Rows from block 2, named by matrix and row number. Each number is 128 + 24 x the weight over its row's rms, rounded and kept within 0 to 255. All counts start at 0. After the name is the row's rms in percent of the matrix's.
# conv: width-5 conv, dilation 2 (model.blocks.2.conv.weight, 256x256x5), inputs 234-251, a 5 kernel for each
conv.146 101 [125  91 138 155 142 146 199 121 143 136 123 120 130 112 113 164 126 129  89 111 121  45 120 109 139 100 142 113 155 110 107  87 141 105 101 136 161 137 137 138 116 100 148 139 139 112 129 112 136 170 110 123 123 106 139 140 166 106 130  93  99 149 123 107 109 172 183 150 171 127 166  87 100 124 165 110  72 110 137 117  99 152 129 133 113 132 185 122 157 152]
conv.147 100 [137 134 105 150 110 160 141  57 145 127 110  88 122 133 123 133 142 170 134 126 140 137 143 107 122 154 149 112 149 153 161 154  93 135 127 130  97 143 140 142 140 103 122 144 149 113  53 123 159 150 113 160 129 129 139 113 102 106 116 127 110  91 106 106 118 114 124  86 119 120 123 118 120 118 116 116 167 115 121 109 137 103 124 155 112 146 128 113 100 104]
conv.148 099 [129  94 126 100 134 129 119 165 152 140 126  96  62 152 134 137 150 202 146 127 148 126 109 135 128 127  83 132 134  91 172 130 100  97  94 116 157  78 139 133 140 158  99  81 174 132 128 158 102 115 134 103 106  98 131 134 135  57 140 136 111 101  93 155 156 143 163 118 152 128 106 114 100 127 157 116 121 110  91 115 145 122 112 124 141 136  86 124 115 114]
conv.149 101 [147 106 142 112 118 163 114 107 151 125 115  77 148 124 152 110 104 121 121  87 181 124 138 149 156 129 145 121 134 162 139 157 136 153 129 161 147 122 128 120 173 150 109 156 150 150 142 106 157 116 169 131 106 152 127 116 131 133 131 125 135 155 130 119 136 121 135 132 168 136 163 183 101  89 119 138 134 120 157 131 104 105  97 132 123 145 111  85  98 109]
conv.150 100 [123 136 139  93 133 107 171 136 113 153 149 119 130 184 150 137 171 152 108 130 151 130 129 133  86 127 129 169 123 106 106 108 115 128 146 106 103  82 135 130  73 110 132 154  78 115 112  91 125 135 162 166 123 103 118 119 119 122 103 125 110 136 128 104  80 100 130 135 109 147 107 115 111 131 141 135 140 119 144  98 109 119 144 123 152 103 164 156 164 146]
conv.151 098 [126 145  98 111  94 154 154 128 118  89 117 128 126 166  99 111 134 157 135  50 124 138 140 129 131  87 131 143 138 139 103 130 125 166 148 137 132 139 115 135 156 106 116 163 119 113 119 138 152 134  68 123 125 161 141 124 106 167 115  87 123 182 154 185 119 143 160 156 138 140 116 100 131 186 114 103 129 130 138 165 139 135 143 133 172 159 145 142 119 131]
conv.152 101 [112 136 135 127 137 127 118 127 116  99 113  85  82 187 159 136 153 134 112  91 152 153 110 133 127 179 146 120 124 141 137 154 130 118 112 144  96 100 166 143  93  93 114 140 146 129 120 125 146 146 139 120 132 120 143 117 121  94 102 139 123 116 172 167 128 136  82 144 129 148 121  83 127 106 124 112 125 108 109 134 137 124 134  97 134  90 112 110  86 152]
conv.153 102 [129 153  99 139 122 143  78 142 182 118 106 108 147 112 147 109  99 107 102 110 106 111  91 123  92 177 172 122 117 114 125 149 123 104 140 164 115  85 140 117  77  98 133 156  81 130 102 131 170 126 141 175 111  88 102 162 115 127 145 112 113 113 150 147 120 140 146 104 122 124 133 169 116 107 154 135 120 102 162 113  94 155  85 101 149 140  93 137 143 173]
conv.154 100 [129  94 104 133 144 134 132 119  94 117 166 117 171  82 138 152 121 175 118 125  73  98 156 123 127 138 120 139 151 131  64 135 107 104 125 118 133 203 165 182 140 130 137 168 161 149 141 127 140 139 105 163 123 135 137 140 131 137 117 112  86 115 103 130 175 133 104 102 144 127 153 127 105 139 119 102 148 135 100 124 111 121 164 113 109 118 128 111 113 143]
conv.155 100 [ 92 133 151 120 119 137 145 121 124 100 104 138  90 133  91 137 180 149  89 106 169 164 217 149 161 135 131  91 116 140 129 154 149 109 132 142 132 159 123 170 139 118 148 155 162 119 120 160 168  97 182 124 143 114  92 122 119 172 111 105 139 150 136 149 142 163 155 127 151 134 118 146 101 133 146  90 118 134  93 136 147 136 144 104 163 115 129  86 127 136]
conv.156 098 [136  95 156 120 127 127 152 145 100 129 146 166 152  62 115 139  82 125 100 114 130 119 122 121 125 104 114 179 175 128  78 114 121 116 123 126 169  79 118 127 128 171 127 158  90 118  96 140 151 115 118 156  94 120 151 111 127 205 135 124 144 139 171 139 131 138 102 139 116 111 180 148 166 127 125 120 137  93 128 119 148  97 113 104 125 118 160 101 163 121]
conv.157 101 [114 118 172 103 149 152 128 172 101 141 131 109  93 136 136 170 126 129 147 116 133 111 152 153  62 154 125 123 130 122 132 120 117  97 114 124 110 114 124 123 131  84 117 113 107 111 114  94  96  87 171 114 111  94  81 146 118 119 111 139 111 150 150 157 156  86 148 147 116 102 100 103 130 116 125  94 149 148 121 128 119 122 159 165 135 138 137 143 130 132]
conv.158 100 [ 98 128 103 127 137 137 109 103 107  93 100 147 146 154  87 124 118 158  81 146 156 159 129 155 136 133 129 120  87 113 172 115  92 114 125 197 169 145 130 129  95 120 113 133 107 116 143 141 138 135 153 106 177 144 194 108  97 164 120 113 136 140  99 116 137 148 189 163 148 158 153  97 108 145 174 123 156 170 129 109  99 124 139 110 134 151 114 116 138 119]
conv.159 100 [124 156 119 102 148 152 151 122 119 114 149  98  86 147 154 134 145 158 157 152 118 133 135 182 151  86 141 127 184 154 112 107 137 115 115 133 188  99 197 110 149 139 138 165  60 143 115  77 144 162 102 110 125 107 112 128 118 141 122 130 143 150 133 127 156 153 111 113 140 147 181 150  93 103 124 116 181 171 129 124 159 111 126 148 108 171 150 133 169 162]
conv.160 099 [144 128 135 105 112 158 151 167 157 115 100 148 112 112 133 131 127  99 122 138 162 129 112 159 140 104 114 120 131 106 132 116 113 206 158 113 132 126 100 113 167  79 105 145 154 155 152  76 157 150 127 129 150 172 132 117 112 102 152 116 122  72 120 116 120 118 133 139 180 121 119 130  97  87 130 121  86 115 158  84 133 151 117 141 154 123 108 139 113 160]
conv.161 102 [124 124 141 155 102 115 141 121 155 133 122 123  99 165 138 114 145  90 130 149 130 143 112 132 148 135 119 137 117 123 119 121 122 108 149 132 102 129 100 149 158 114 149 137 124  98 110 195 130 129 144 121 150 121 157 138 110 195 128 160 124 117 164  94 129 118 140 133 134 141 125 128 153 123 108 117 123 196 161 122 108 148 104 120 124 123 108 127 148 122]
conv.162 100 [115 110 115 164 119 123 130 124 173 131 130 104  96 128  92 119 130 153 134 115 122 133 108 124 130 153 180 111 101 146 144 113 154 137 120 126 152 112 154 135  84 120 130 142  96 106 125 151 116 120 108 119 113 101  84 116 140 158 148 108 148 154 142 112 133 143 170 131 137 103 161 125 124 144 121 121 165 131 122 115 131 121  97 127  94 102 144 176 155 150]
conv.163 100 [161 123 131 143 180 140 114 123 147  93 144 105 146  84 131 162 117 145 108 126 139 129 135 135 116 120 131 124 135 146 131  95 109 137 139  96 134  99 122  92 156 132 126 146 154 127 130 108 125 130 180 132 169 143 123 102 120 119  78 118 112 179 131 111 107 118 126  77  92 161 127 104 111  92 143 169  82 111 146 123 101  93 117 111 111 115 116 145 129 130]
conv.164 098 [155 125 133  78 131 134 120 144  96 103 150 138 111 124 121 109 125 147 144 108 120  91 122 133 139 133 136 137  95 107 101 131 123 155  96 122 124 106 162 121 151 154  84 156 144 120 117 133 142 148 105 170 159 118 148 105 132  96  80 148 140 111 105 127 119 140 126 171 134 133 118 111 107 125 115 118 150 123 126 133 136  78  77  95 127 110 136 153 141 126]
conv.165 099 [129 131 153 156 103 130 132  75 131 165 103 112 157 123  87  87 130 152 106 118 121 139 101 134 149 144 125 107  68 149 116 149 105 100 119 155 120 146 177 124 118 103 110 190 113 118 134 131 137 138 160 114 121 117 117 133 150 152 113 158 140 127 112 124 112 121 116 108 136 138 129 128 108 106 157 118 134 137  99 139 141 129 124 150 147 162 124 168 148 149]
conv.166 099 [135 159 157 141 145 109 153 109  82 119 174 139 124 132 136 145 134  94 127 104 103 174  59 123 115  86 109  65 140 128 100 128 113 114 147 123  74 136 147 127 105 139  66 104 142 124 168 115 149 118  69 176 118 103  98 117  94  99  77 118 143 155 131 141 101 134  79 106 108 131  87 167  96 138 140 146 103 114 118 155  91 128 124 139 161 128  62  98 146 173]
conv.167 100 [145 147 163 107 143 106 123 133 158  87 101 137 160  91 165 128 135 169  77 134 152 124 157 132 124 140 117 134 163 136 131 129 116 143 120 121 144 147 173 142 106 112 156 140 133 114 133 108 160 151 159 157 111 102 157 100 135 131 130 109 123 162 132 151 163 111 158 116 103 136 153 113  95  97 185 165 145 132  97 125 108 109 152 128 104  96  98 145 106 150]
conv.168 101 [150 129 118  68 120 133 144 162 109 115 124 121  90 145 114 165  98 158 142 122 163 178 131 149 136 140 139  84 116 142 134 127 125 123 156 132 142 112 106 149 113 110 134 132 129 140 112 118 114 164  97 148 158 125 153 105 147 140 142 115 147 108 115 130 111 108  98 124 164 122 115 122 119 134 142 120 139 161 126 151  86 113 115 147 175 145 124 148 135  84]
conv.169 102 [132  98  96  98  95 126 155 134 130  74 120 134 105 142 109 124  99 165 113 152 134 133 138 127 129 128 123 119 102 125  87 150 123 149 138  89 143 148 134 115 123 118 134 149 154 138 127 119 134 195 142 121 156 126 173 130 124  95 144  92 122 112 122 159 115 106 134 117 140 105  93 118 129 158 103 148 131 128 107 130 125 137 127 130 156  99 130 143 132  87]
conv.170 100 [116 119  84 114 104 105 150 113 141 123 122 127 153  84 120 147 172 117 157 136 148 116 128 144 107  96 122 159 119 172 119 131 151 109 173 115 120 135 114  97 140 133 148 146 106 121 133 119 131  98  95 183 139 122 163 155 101 129 137 143 155 104 147 190 124 150 100 125 124 132 159 115 110 129 120 139 115 133 139  90  93 111 124 107 105 118 123 147 127 113]
conv.171 101 [100 149  93 145 108 132 130 128 151 128 123 100 110 117 180 103 152 126 145 151 166 118 108  93 125 138 109 134 138 104 153 116 102 155  97 140 135 146 128 138 157 162  89 129  80 132 171 167 119 126 149 143 144 168 117 115 144 174 135 117 135 171 142 160 103 121 154 119 141 137 146 195  89 109 123 123 161  71 109 149 130 181 182 190 107 127  91 115 137 125]
conv.172 103 [128 125 117 161 154 135 126 158 155 158  91 130 113 107 157 138 114  99 130 122 126 154 131 167 124 153 160 163 142 125 150 127 115  93 146 149 128 146 141 133 124 119 143 140 106 147 118 113  94 105 160 127  91  90 105 149 154 156 171 121 166 166 113 113 120 180 137 126 105 135 105 112 129 153  84  97 134 125 119 129 133 163 121 140 104 168 114 152 132 144]
conv.173 100 [132 142 131 136 130 130 172 115 129 126  97 140 154 113 125  90 191 137 113 122 157 154 140 141 140 114 121 151 133 151 106 140 131 115 104 140 160 128 110  84 131 168 120 136 125 145 153 132 124 115 132 120 171  75  78 140  89 123 123 164 117 195 137 133 109 106 140  85 160 126 156 175 181 176 142 140 107 142 148 154 110 172 153 122 111 124 135 102 142 124]
conv.174 101 [154 104  93 111  85 144 148 116 222 110 102  93 156 174 114 137 147 143  95  74 123 153 116 152 123 129 110 116 121 133 125 135 151  99 125 171 122 113 106 145 103  78 171 132 141 134 102 131 170 109 131 146 146 133 143 140 132 110 150 124 116 114 111 138 136 130 172 199 139 118 113 115 164 126 117 115 122  80 136  95 138  85 117 136 103 147 146 156 119 147]
conv.175 102 [153 138  97 113 121 120 108 124 106 120 149 135  91 101 139 101 131 103 146 100 124 126 115 160 141 132 119 131  96 115 132  92 121 136 126 140 143 149 122 106 103 159 121  92 131 149 107  92 135 134 115 117 143 118 107 139 133  96 104 143 145 142  91 132 110 130 140  94 124 128 128 110 100 118 107 117  81 156  52 173 121 149 129 111 111 135 140  55 122 153]
conv.176 102 [136 124 177 120 136  85 104 138 151 131 110 120 143 138  90 129 135  84 139 118 186 108 179  96 104  95 116 113 110 128 123 112 142 166 120  98 173 100 151 154 121 111  98 134 155 118 138 126 159 115  90 150 170 115 114 121 148 152 124  99 150 135 137 132 156 112 125 119 118  97 116 107  77 102 146 132 135  88 132 126 130 133 104 187 134 129 142 135 128  99]
conv.177 100 [161 140 142 106 154 110 101 169 107 114 128 104 136 167 182 132 113 108 100 155 105 114 132 108 122 135 130 132  98 119  95 160 116 124 113 171 134 122 107 136 105  87 116 141 124 149 136 131 113 131 122  77 144 123 126 115 143 127 131  85 120 135 121 136 120 155 102 107 117 146 105 115 196 141 132 118 121 131 107 143 139 140 122 148 150 138 109 121 141 173]
conv.178 100 [130 112  79 138 136 104  94 130 130 101 116 140  95 190 126 137 138 134 118 143 101 116  92 144 106 139 119  80 135 144 136 139 129 109 112 113 132 118 146 129 111 112 121 103 127 107 110 110 172 148 189 160 175  88 125 127 121 136 145 101  98 126 134 132 135 129  79 115 112 130 125 116 208 107 120 119 124 132 143 108 158 126 163 122  77 105 134 137 130 171]
conv.179 096 [103 146 123 121 113 115 155 124  97 107 121 117 138 128 105 122 143 108 121 147 135 130 117 126 133 116 158 112 101 119 156 155 132 152 135 166 203 122 169 127 119 107 139 140 126 129 118 156 138 166 116 123 122 128 136 148 151 136 126 139 145 138  82 135 129 139 129 107 147 153 147 142  95 105  98 107 110 186 157  81 131 159 141 106 119 151 119 161 128 138]
conv.180 100 [110 134 131 152 132 143 114 120 131 149 148 160 103 159 149 128 104  98  95 108 142  83 131 147 139 161 134 136 116 158 162 108 166 149 142 141 131 126 100 162 162  85  97 114 149 141 106 194  89 131 159 113 136 114 142 125 165 180 145 102 164 121 114 150 173 119 150 138 161  95  96  97 160 144 150 112 107 123 121 152 139 117 144 115 166  97 112 160 156 125]
conv.181 100 [142 154 144 152 152 105 161 146 134 130 143  97  84  85 134 163  93 140 102 121 143  84 140  93  99  87 111 122  94 136  95  94 176 103 138 140 118 125 140 111 142 105 117 101 126 122 121  92 113 120 169 106 132 111 117 120 107  86 128 152 127 141 182 113 135 124 133  88  89 117 167 139 157 137 115 130 140 185 109 102 125 110 139 148 130 127  72  90 126 135]
conv.182 100 [126 125 148 116 126 121 109 115 118 154 144 162  96 110 148 153 133 113 107 163  92  89 110 146 131 107 126 131 132 105  93 135 187 128 139 136 140 135 152 149 108 106 114 117 139 119 129  95 115  89 127 108  60 116 120 126 139 112  86 152 139 119 121 151 123 103 106 167 159 113 101 138 114  95  81  99 121 124 120 101 139 100 149  99 145 126  88  76 144 140]