config.yaml
norm: "batchnorm"
stem: "single"
muon_scale: "match_rms_adamw"
momentum: 0.95
nesterov: true
epochs: 149.4
adamw_weight_decay_other_params: 0
Rows from block 4 of a small self-supervised audio encoder (BEST-RQ), named by matrix and row number. Each number is 50 + 15 x the weight over its row's rms, rounded and kept within 0 to 99. All counts start at 0.
After each channel's rows are labels from the 100 clips, of 14848, where the channel reaches its highest value: "strongest on" is what is common among them; "loudest band" is the band of the loudest frequency at the time of the peak. Only what is clearly more common there than usual is listed. The data: short read English sentences (LibriTTS-R). In brackets: how many of the 100.
# conv: width-5 conv, dilation 3 (model.blocks.4.conv.weight, 256x256x5, each kernel summed), inputs 0-127

conv.105:79 50 44 83 51 48 52 28 56 46 40 71 50 47 33 51 85 52 63 67 42 40 68 57 56 54 40 60 52 38 49 35 55 66 71 71 54 55 34 55 37 53 71 58 73 42 67 46 74 68 48 43 40 73 32 58 31 62 47 54 57 76 31 47 26 36 39 47 48 17 38 89 46 37 64 48 76 42 33 37 58 64 61 48 45 49 72 30 39 59 23 34 57 65 49 59 54 76 73 74 48 33 45 60 36 12 42 52 45 47 65 63 42 63 56 31 47 52 42 23 67 27 52 55 24 89 63 35
strongest on: voice: female (87)
loudest band: 250 to 500 Hz (37)

conv.204:73 56 52 40 60 59 41 34 58 31 29 44 58 48 76 45 43 74 44 49 43 47 86 49 51 72 39 46 34 64 39 43 57 45 61 62 55 52 49 47 37 32 67 69 47 63 56 35 44 48 54 45 40 59 13 56 30 30 62 53 42 73 29 51 40 58 40 56 69 39 46 50 57 38 63 65 55 31 48 48 80 37 46 56 55 73 68 35 58 39 87 44 41 41 54 77 69 80 39 25 24 76 41 68 63 53 50 62 57 49 51 40 89 45 46 87 54 59 55 43 37 51 74 52 66 50 55 63
strongest on: voice: male (82)
loudest band: 250 to 500 Hz (31)

conv.229:46 64 74 51 55 38 82 48 48 40 37 66 55 62 20 67 17 60 50 53 45 72 55 54 42 53 37 53 25 47 21 60 29 55 61 63 40 52 52 33 44 58 53 48 67 69 35 47 42 34 50 47 18 55 51 42 57 67 51 56 42 71 69 46 50 60 50 28 61 55 44 35 44 40 61 79 47 57 23 51 62 51 57 55 73 44 32 56 37 36 69 46 55 41 37 69 65 70 66 48 48 69 60 13 39 47 45 45 53 25 44 37 56 50 62 40 67 54 41 64 17 33 74 54 47 59 51 53
strongest on: voice: male (94)
loudest band: 250 to 500 Hz (30)

conv.215:59 47 35 53 55 50 68 50 45 53 44 41 22 59 44 60 36 39 51 61 48 61 73 36 35 62 62 54 75 19 43 40 42 36 29 36 24 54 27 32 39 46 61 40 59 33 58 74 58 46 44 52 69 65 49 59 87 41 45 64 40 52 73 09 84 73 72 53 33 45 55 46 55 42 38 27 58 45 21 54 51 38 72 65 46 60 49 57 78 70 73 60 54 33 42 34 63 44 49 58 61 39 51 62 53 45 54 63 67 29 42 50 90 51 68 57 40 70 30 28 65 51 48 30 44 69 46 50
strongest on: voice: male (79)
loudest band: 250 to 500 Hz (70)

conv.131:69 47 65 54 66 58 49 40 30 46 42 24 47 55 54 54 32 14 71 46 63 00 40 33 66 59 20 57 60 31 29 69 42 87 46 50 48 67 56 36 53 44 69 41 57 47 57 45 41 51 47 71 59 45 63 67 52 68 36 57 45 72 48 51 53 62 37 48 56 50 56 71 59 40 55 60 54 55 34 08 56 50 11 34 60 67 75 77 21 77 56 63 47 51 67 42 74 38 32 47 62 80 40 57 62 65 35 49 18 57 86 22 50 43 58 47 46 63 27 32 62 46 54 56 62 37 53 43
strongest on: voice: male (86)
loudest band: 250 to 500 Hz (29)

conv.244:57 75 60 45 57 30 73 51 45 44 27 63 51 31 52 35 27 70 28 87 39 58 38 47 36 34 45 47 61 76 54 36 37 41 55 37 58 41 84 63 39 51 43 35 79 73 79 41 47 73 34 51 20 30 58 44 30 58 40 56 21 66 42 57 44 53 76 24 46 80 36 34 55 60 34 48 41 41 38 45 55 67 61 89 70 63 39 63 46 37 63 49 45 73 47 54 09 69 28 42 40 55 47 53 71 47 48 51 58 48 45 67 58 55 35 39 18 57 68 34 31 30 45 41 59 56 31 48
strongest on: voice: male (94)
loudest band: 4000 to 8000 Hz (48)

conv.201:56 27 55 50 62 18 63 53 39 21 65 41 43 34 39 46 30 32 60 71 43 45 36 68 63 73 24 50 32 55 51 53 54 52 65 61 47 24 37 40 71 53 66 42 40 54 66 30 34 83 20 50 27 41 36 47 59 56 44 48 54 48 46 42 25 63 47 74 61 13 52 51 70 54 33 39 42 66 54 53 37 42 38 43 54 38 33 61 57 61 48 56 51 59 24 60 47 54 63 50 47 30 49 11 49 80 58 32 66 47 50 66 08 44 26 54 36 46 32 47 23 35 63 44 39 51 56 62
strongest on: voice: female (91)
loudest band: 250 to 500 Hz (38); 500 to 1000 Hz (29)

conv.25:30 73 70 54 65 31 62 65 24 65 42 61 57 39 59 66 35 60 41 46 33 36 39 57 45 30 39 52 37 29 45 59 59 46 35 43 61 36 72 54 35 55 60 34 39 57 36 47 47 68 46 24 93 19 75 66 39 78 56 63 71 65 29 57 69 67 76 44 47 47 52 21 42 48 70 37 53 90 65 45 52 37 43 37 29 37 82 50 51 80 48 49 44 39 50 51 47 45 39 47 61 73 62 45 47 68 78 55 46 55 59 13 64 64 44 51 64 32 82 43 31 64 55 59 21 18 56 52
strongest on: voice: male (96)
loudest band: 250 to 500 Hz (57)

conv.164:30 59 72 68 28 12 55 46 75 49 59 47 48 47 36 19 79 60 37 43 51 51 39 51 27 58 78 53 21 38 45 47 63 36 45 52 42 58 41 51 55 50 44 55 40 66 45 56 39 50 44 56 44 36 61 13 61 70 61 66 30 54 39 48 30 36 68 20 49 63 30 38 39 38 34 62 76 60 44 62 40 44 33 42 54 55 67 45 52 20 50 47 56 33 44 41 25 47 68 50 60 48 48 61 40 58 41 68 48 47 60 50 66 48 51 71 70 68 40 57 42 40 55 63 33 32 36 42
strongest on: voice: male (98)
loudest band: 4000 to 8000 Hz (29)

conv.95:32 76 31 70 51 60 51 43 62 62 64 86 50 53 42 46 51 53 63 42 46 88 99 47 41 55 08 54 25 41 49 50 29 44 58 65 20 61 46 38 47 75 39 56 68 43 36 29 22 48 32 27 64 37 38 22 67 28 44 38 53 60 61 46 38 34 54 68 26 70 62 42 66 58 59 51 47 26 63 79 68 52 52 57 65 49 53 69 48 40 27 57 52 43 37 36 44 45 64 45 20 49 58 63 41 39 56 66 77 35 61 44 43 57 46 35 70 52 56 56 47 58 75 66 64 47 61 46
strongest on: voice: female (84)
loudest band: 250 to 500 Hz (46); 500 to 1000 Hz (25)

conv.69:64 33 31 38 54 60 54 24 34 44 80 53 55 51 36 59 44 46 34 53 52 53 43 54 57 57 50 57 42 44 31 72 68 45 58 87 79 75 40 76 59 50 47 50 43 49 21 30 61 35 55 54 54 53 46 60 47 31 49 63 85 73 45 75 66 27 33 35 34 66 48 38 35 55 54 61 69 31 35 43 51 72 68 38 70 55 25 62 43 68 47 64 60 32 62 58 57 84 53 66 18 48 32 99 23 18 43 51 44 32 40 72 26 50 77 62 69 60 35 64 48 55 65 60 64 61 32 52
strongest on: voice: female (84)
loudest band: 250 to 500 Hz (30); 500 to 1000 Hz (26)

conv.219:43 59 45 52 52 54 38 56 60 58 61 62 62 45 61 74 43 79 21 55 61 41 58 42 50 40 53 65 38 72 43 53 66 53 43 56 49 39 45 79 49 20 59 34 28 41 49 69 65 43 45 52 27 77 52 63 29 49 67 87 30 61 76 62 50 64 43 47 45 79 39 23 58 42 52 37 60 48 24 35 59 36 69 36 64 40 24 57 43 49 62 55 39 50 61 47 43 49 71 45 59 88 41 34 67 40 59 60 37 59 82 49 41 58 65 63 37 54 39 45 28 34 41 92 46 40 34 36
strongest on: voice: male (76)
loudest band: 250 to 500 Hz (46)

conv.179:61 75 35 42 50 44 34 71 31 42 25 79 47 44 41 30 41 41 54 36 47 80 47 19 48 39 58 60 44 27 47 22 57 31 50 55 47 35 53 59 44 60 39 40 75 64 48 51 38 57 28 47 84 60 32 33 39 41 54 40 15 55 40 43 49 66 65 53 71 48 55 49 65 60 44 52 27 40 50 61 52 64 46 61 59 24 67 25 42 59 64 50 55 73 60 44 20 57 30 35 18 64 43 61 30 25 37 52 26 59 32 56 75 43 34 36 46 77 59 47 60 34 34 63 74 54 38 43
strongest on: voice: male (77)
loudest band: 250 to 500 Hz (32)

conv.119:29 68 33 52 48 50 44 50 47 68 84 35 47 53 32 50 26 48 47 55 50 82 72 47 45 45 39 36 79 60 67 40 59 59 49 41 82 56 58 48 61 66 39 55 42 62 23 71 41 38 24 43 38 67 53 33 42 86 60 72 62 40 35 32 68 60 38 50 45 62 55 38 51 46 52 38 49 76 73 84 34 70 73 69 61 57 41 56 57 48 47 32 53 46 51 60 60 42 59 42 53 52 42 61 51 61 53 46 55 67 73 32 42 44 49 39 34 38 58 51 51 48 44 49 76 44 26 35
strongest on: voice: male (97)
loudest band: 250 to 500 Hz (30)

conv.56:40 36 25 64 57 62 49 58 64 18 42 41 46 56 66 57 46 28 64 74 55 42 77 42 60 52 52 30 61 39 28 41 42 40 56 55 43 41 46 49 33 56 31 57 38 27 48 44 57 40 58 45 63 12 46 32 58 29 39 64 53 38 55 43 46 34 53 61 37 49 48 38 39 45 76 29 58 81 52 49 75 55 59 55 16 23 35 48 71 62 35 43 37 43 45 25 42 52 43 53 51 63 90 61 53 50 34 40 39 43 72 47 82 63 26 45 35 43 51 37 60 63 43 30 53 47 68 58
strongest on: voice: female (90)
loudest band: 250 to 500 Hz (34)

conv.23:66 47 43 61 74 57 62 24 62 46 33 46 63 44 43 34 41 43 37 35 36 65 43 66 40 51 60 67 84 46 55 66 28 67 41 50 61 70 34 65 61 35 68 49 43 57 37 83 55 30 51 35 30 49 45 53 44 28 38 42 58 44 33 58 52 65 65 39 56 79 43 42 91 25 12 48 10 72 63 54 38 48 56 74 63 36 54 16 46 43 39 53 45 27 41 56 53 61 64 72 43 51 62 47 56 76 44 42 65 45 63 47 42 59 51 65 57 58 54 54 40 59 60 39 28 53 50 49
strongest on: voice: female (88)
loudest band: 4000 to 8000 Hz (33)

conv.203:35 55 37 52 53 46 50 48 20 54 57 33 45 42 58 43 38 45 54 35 48 61 65 62 56 58 75 40 67 73 88 42 35 19 64 79 41 57 32 58 49 47 58 42 35 30 03 63 52 19 51 22 37 45 36 48 51 62 47 52 81 48 58 40 27 63 63 43 58 61 33 42 42 35 39 58 27 42 59 48 64 52 28 59 68 31 32 69 44 29 69 74 54 70 99 67 32 53 50 59 43 21 37 27 43 53 55 51 27 67 25 45 76 51 69 69 56 78 48 56 63 37 37 45 53 61 28 40
strongest on: voice: female (94)
loudest band: 250 to 500 Hz (69)

conv.50:49 77 50 69 41 63 76 67 34 67 39 49 42 56 51 43 38 49 26 46 55 51 11 40 65 64 49 32 64 33 49 51 62 44 59 32 52 59 72 73 56 61 51 50 57 73 41 52 81 64 32 71 44 80 66 64 47 66 53 39 29 51 39 54 55 47 95 61 82 47 28 45 72 48 44 59 65 68 52 24 38 56 55 48 60 45 44 46 51 42 63 66 40 56 76 43 36 38 50 32 57 21 46 70 49 64 48 48 32 48 47 41 43 43 58 61 44 32 56 75 40 63 48 69 77 59 71 42
strongest on: voice: female (98)
loudest band: 500 to 1000 Hz (31)

conv.187:28 65 47 42 56 45 49 62 17 53 60 31 63 60 61 69 47 64 81 60 45 16 70 58 53 42 44 15 62 30 36 42 59 22 57 50 42 48 55 70 53 56 58 63 77 80 21 56 45 61 54 37 22 33 49 91 51 44 40 78 61 77 33 65 52 81 41 53 45 16 61 74 36 65 66 42 39 43 40 40 63 62 38 40 56 63 07 55 56 59 61 24 36 78 41 42 67 45 39 40 57 56 54 54 71 54 42 27 36 55 57 40 46 43 58 64 30 59 76 42 57 55 63 35 61 56 58 36
strongest on: voice: female (100)
loudest band: 250 to 500 Hz (28)

conv.116:59 29 84 45 57 38 36 43 51 40 64 42 56 44 51 59 67 39 57 29 53 43 46 23 58 46 59 28 65 48 61 84 24 48 56 67 58 73 47 32 39 38 39 47 37 44 43 22 47 56 42 43 57 25 62 56 45 99 37 81 20 34 29 65 39 80 64 58 51 37 45 32 31 72 40 41 56 40 48 62 21 51 48 35 42 48 67 46 36 46 35 27 47 36 49 36 55 58 71 51 47 48 66 63 67 24 42 39 30 59 51 53 61 47 34 49 35 30 70 63 57 41 40 47 23 28 40 47
strongest on: voice: female (92)
loudest band: 250 to 500 Hz (37)

conv.135:36 61 50 55 73 71 42 51 42 43 83 59 56 54 53 55 71 52 44 58 56 48 50 64 48 48 39 34 59 25 49 32 68 70 48 35 57 65 76 46 52 45 43 39 37 34 62 39 43 49 60 36 07 34 40 39 55 84 49 75 49 70 47 51 35 54 56 76 43 53 39 31 48 54 63 52 44 65 41 47 41 58 62 67 40 46 24 52 33 56 55 27 37 18 42 44 53 48 43 54 43 64 38 55 61 53 32 41 53 86 91 41 70 58 67 47 34 71 46 52 51 49 51 37 43 24 62 41
strongest on: voice: female (100)
loudest band: 250 to 500 Hz (63)

conv.30:64 45 55 40 59 50 57 22 55 57 78 56 49 56 57 52 39 43 37 54 50 37 59 28 37 31 42 50 35 63 32 54 53 86 68 47 48 34 33 43 45 40 64 55 57 46 53 47 27 49 51 62 46 58 68 61 59 54 35 53 59 76 62 57 59 55 19 58 34 52 67 57 51 39 77 41 53 37 47 24 48 50 26 55 61 71 57 51 99 70 50 59 34 62 21 53 63 60 33 70 61 31 67 40 59 79 43 41 73 23 50 19 21 66 42 39 67 52 31 70 69 82 58 41 63 37 68 51
strongest on: voice: male (85)
loudest band: 250 to 500 Hz (33)

conv.214:46 75 36 31 41 33 64 58 49 31 46 70 52 55 40 51 58 70 34 94 38 37 43 39 42 53 76 35 32 55 28 59 37 36 38 44 55 57 35 48 82 37 59 38 38 64 79 36 53 59 48 48 50 56 61 62 32 38 62 57 61 42 54 33 51 28 48 69 54 74 54 35 38 45 58 57 70 49 45 39 47 59 58 48 24 46 55 77 16 50 46 74 47 25 64 55 52 46 55 32 56 64 40 55 33 70 53 72 59 44 99 12 50 65 49 47 53 58 39 49 20 47 57 43 46 76 59 34
strongest on: voice: female (99)
loudest band: 250 to 500 Hz (39); 500 to 1000 Hz (25)

conv.118:33 46 79 58 55 77 38 34 61 37 64 63 50 47 67 39 79 39 14 45 56 69 18 55 54 35 57 70 42 51 25 43 46 66 67 40 65 32 42 24 05 53 29 68 62 55 63 64 42 44 79 39 41 67 65 65 59 56 36 57 47 64 41 23 73 22 71 42 48 60 51 55 51 38 55 66 63 65 45 33 72 56 69 80 59 63 40 31 44 34 64 57 55 47 55 34 40 61 65 34 30 52 54 36 20 62 80 64 26 34 51 61 50 50 59 37 59 47 37 42 47 51 31 74 37 22 40 73
strongest on: voice: male (84)
loudest band: 4000 to 8000 Hz (69)

conv.68:84 61 57 46 46 16 38 64 65 43 60 35 48 58 55 44 34 47 43 48 61 27 61 36 41 46 62 38 27 40 84 59 57 27 42 46 69 28 56 66 59 55 46 40 52 32 73 41 62 27 62 38 25 44 70 57 44 36 37 32 36 28 46 47 25 52 55 33 64 97 66 62 64 45 73 52 42 45 66 63 94 54 40 32 53 50 68 68 60 59 57 58 43 58 50 44 74 67 63 51 53 65 16 50 44 50 61 64 66 48 49 48 63 45 44 50 60 45 53 57 60 66 53 66 68 51 54 61
strongest on: voice: male (76)
loudest band: 250 to 500 Hz (38)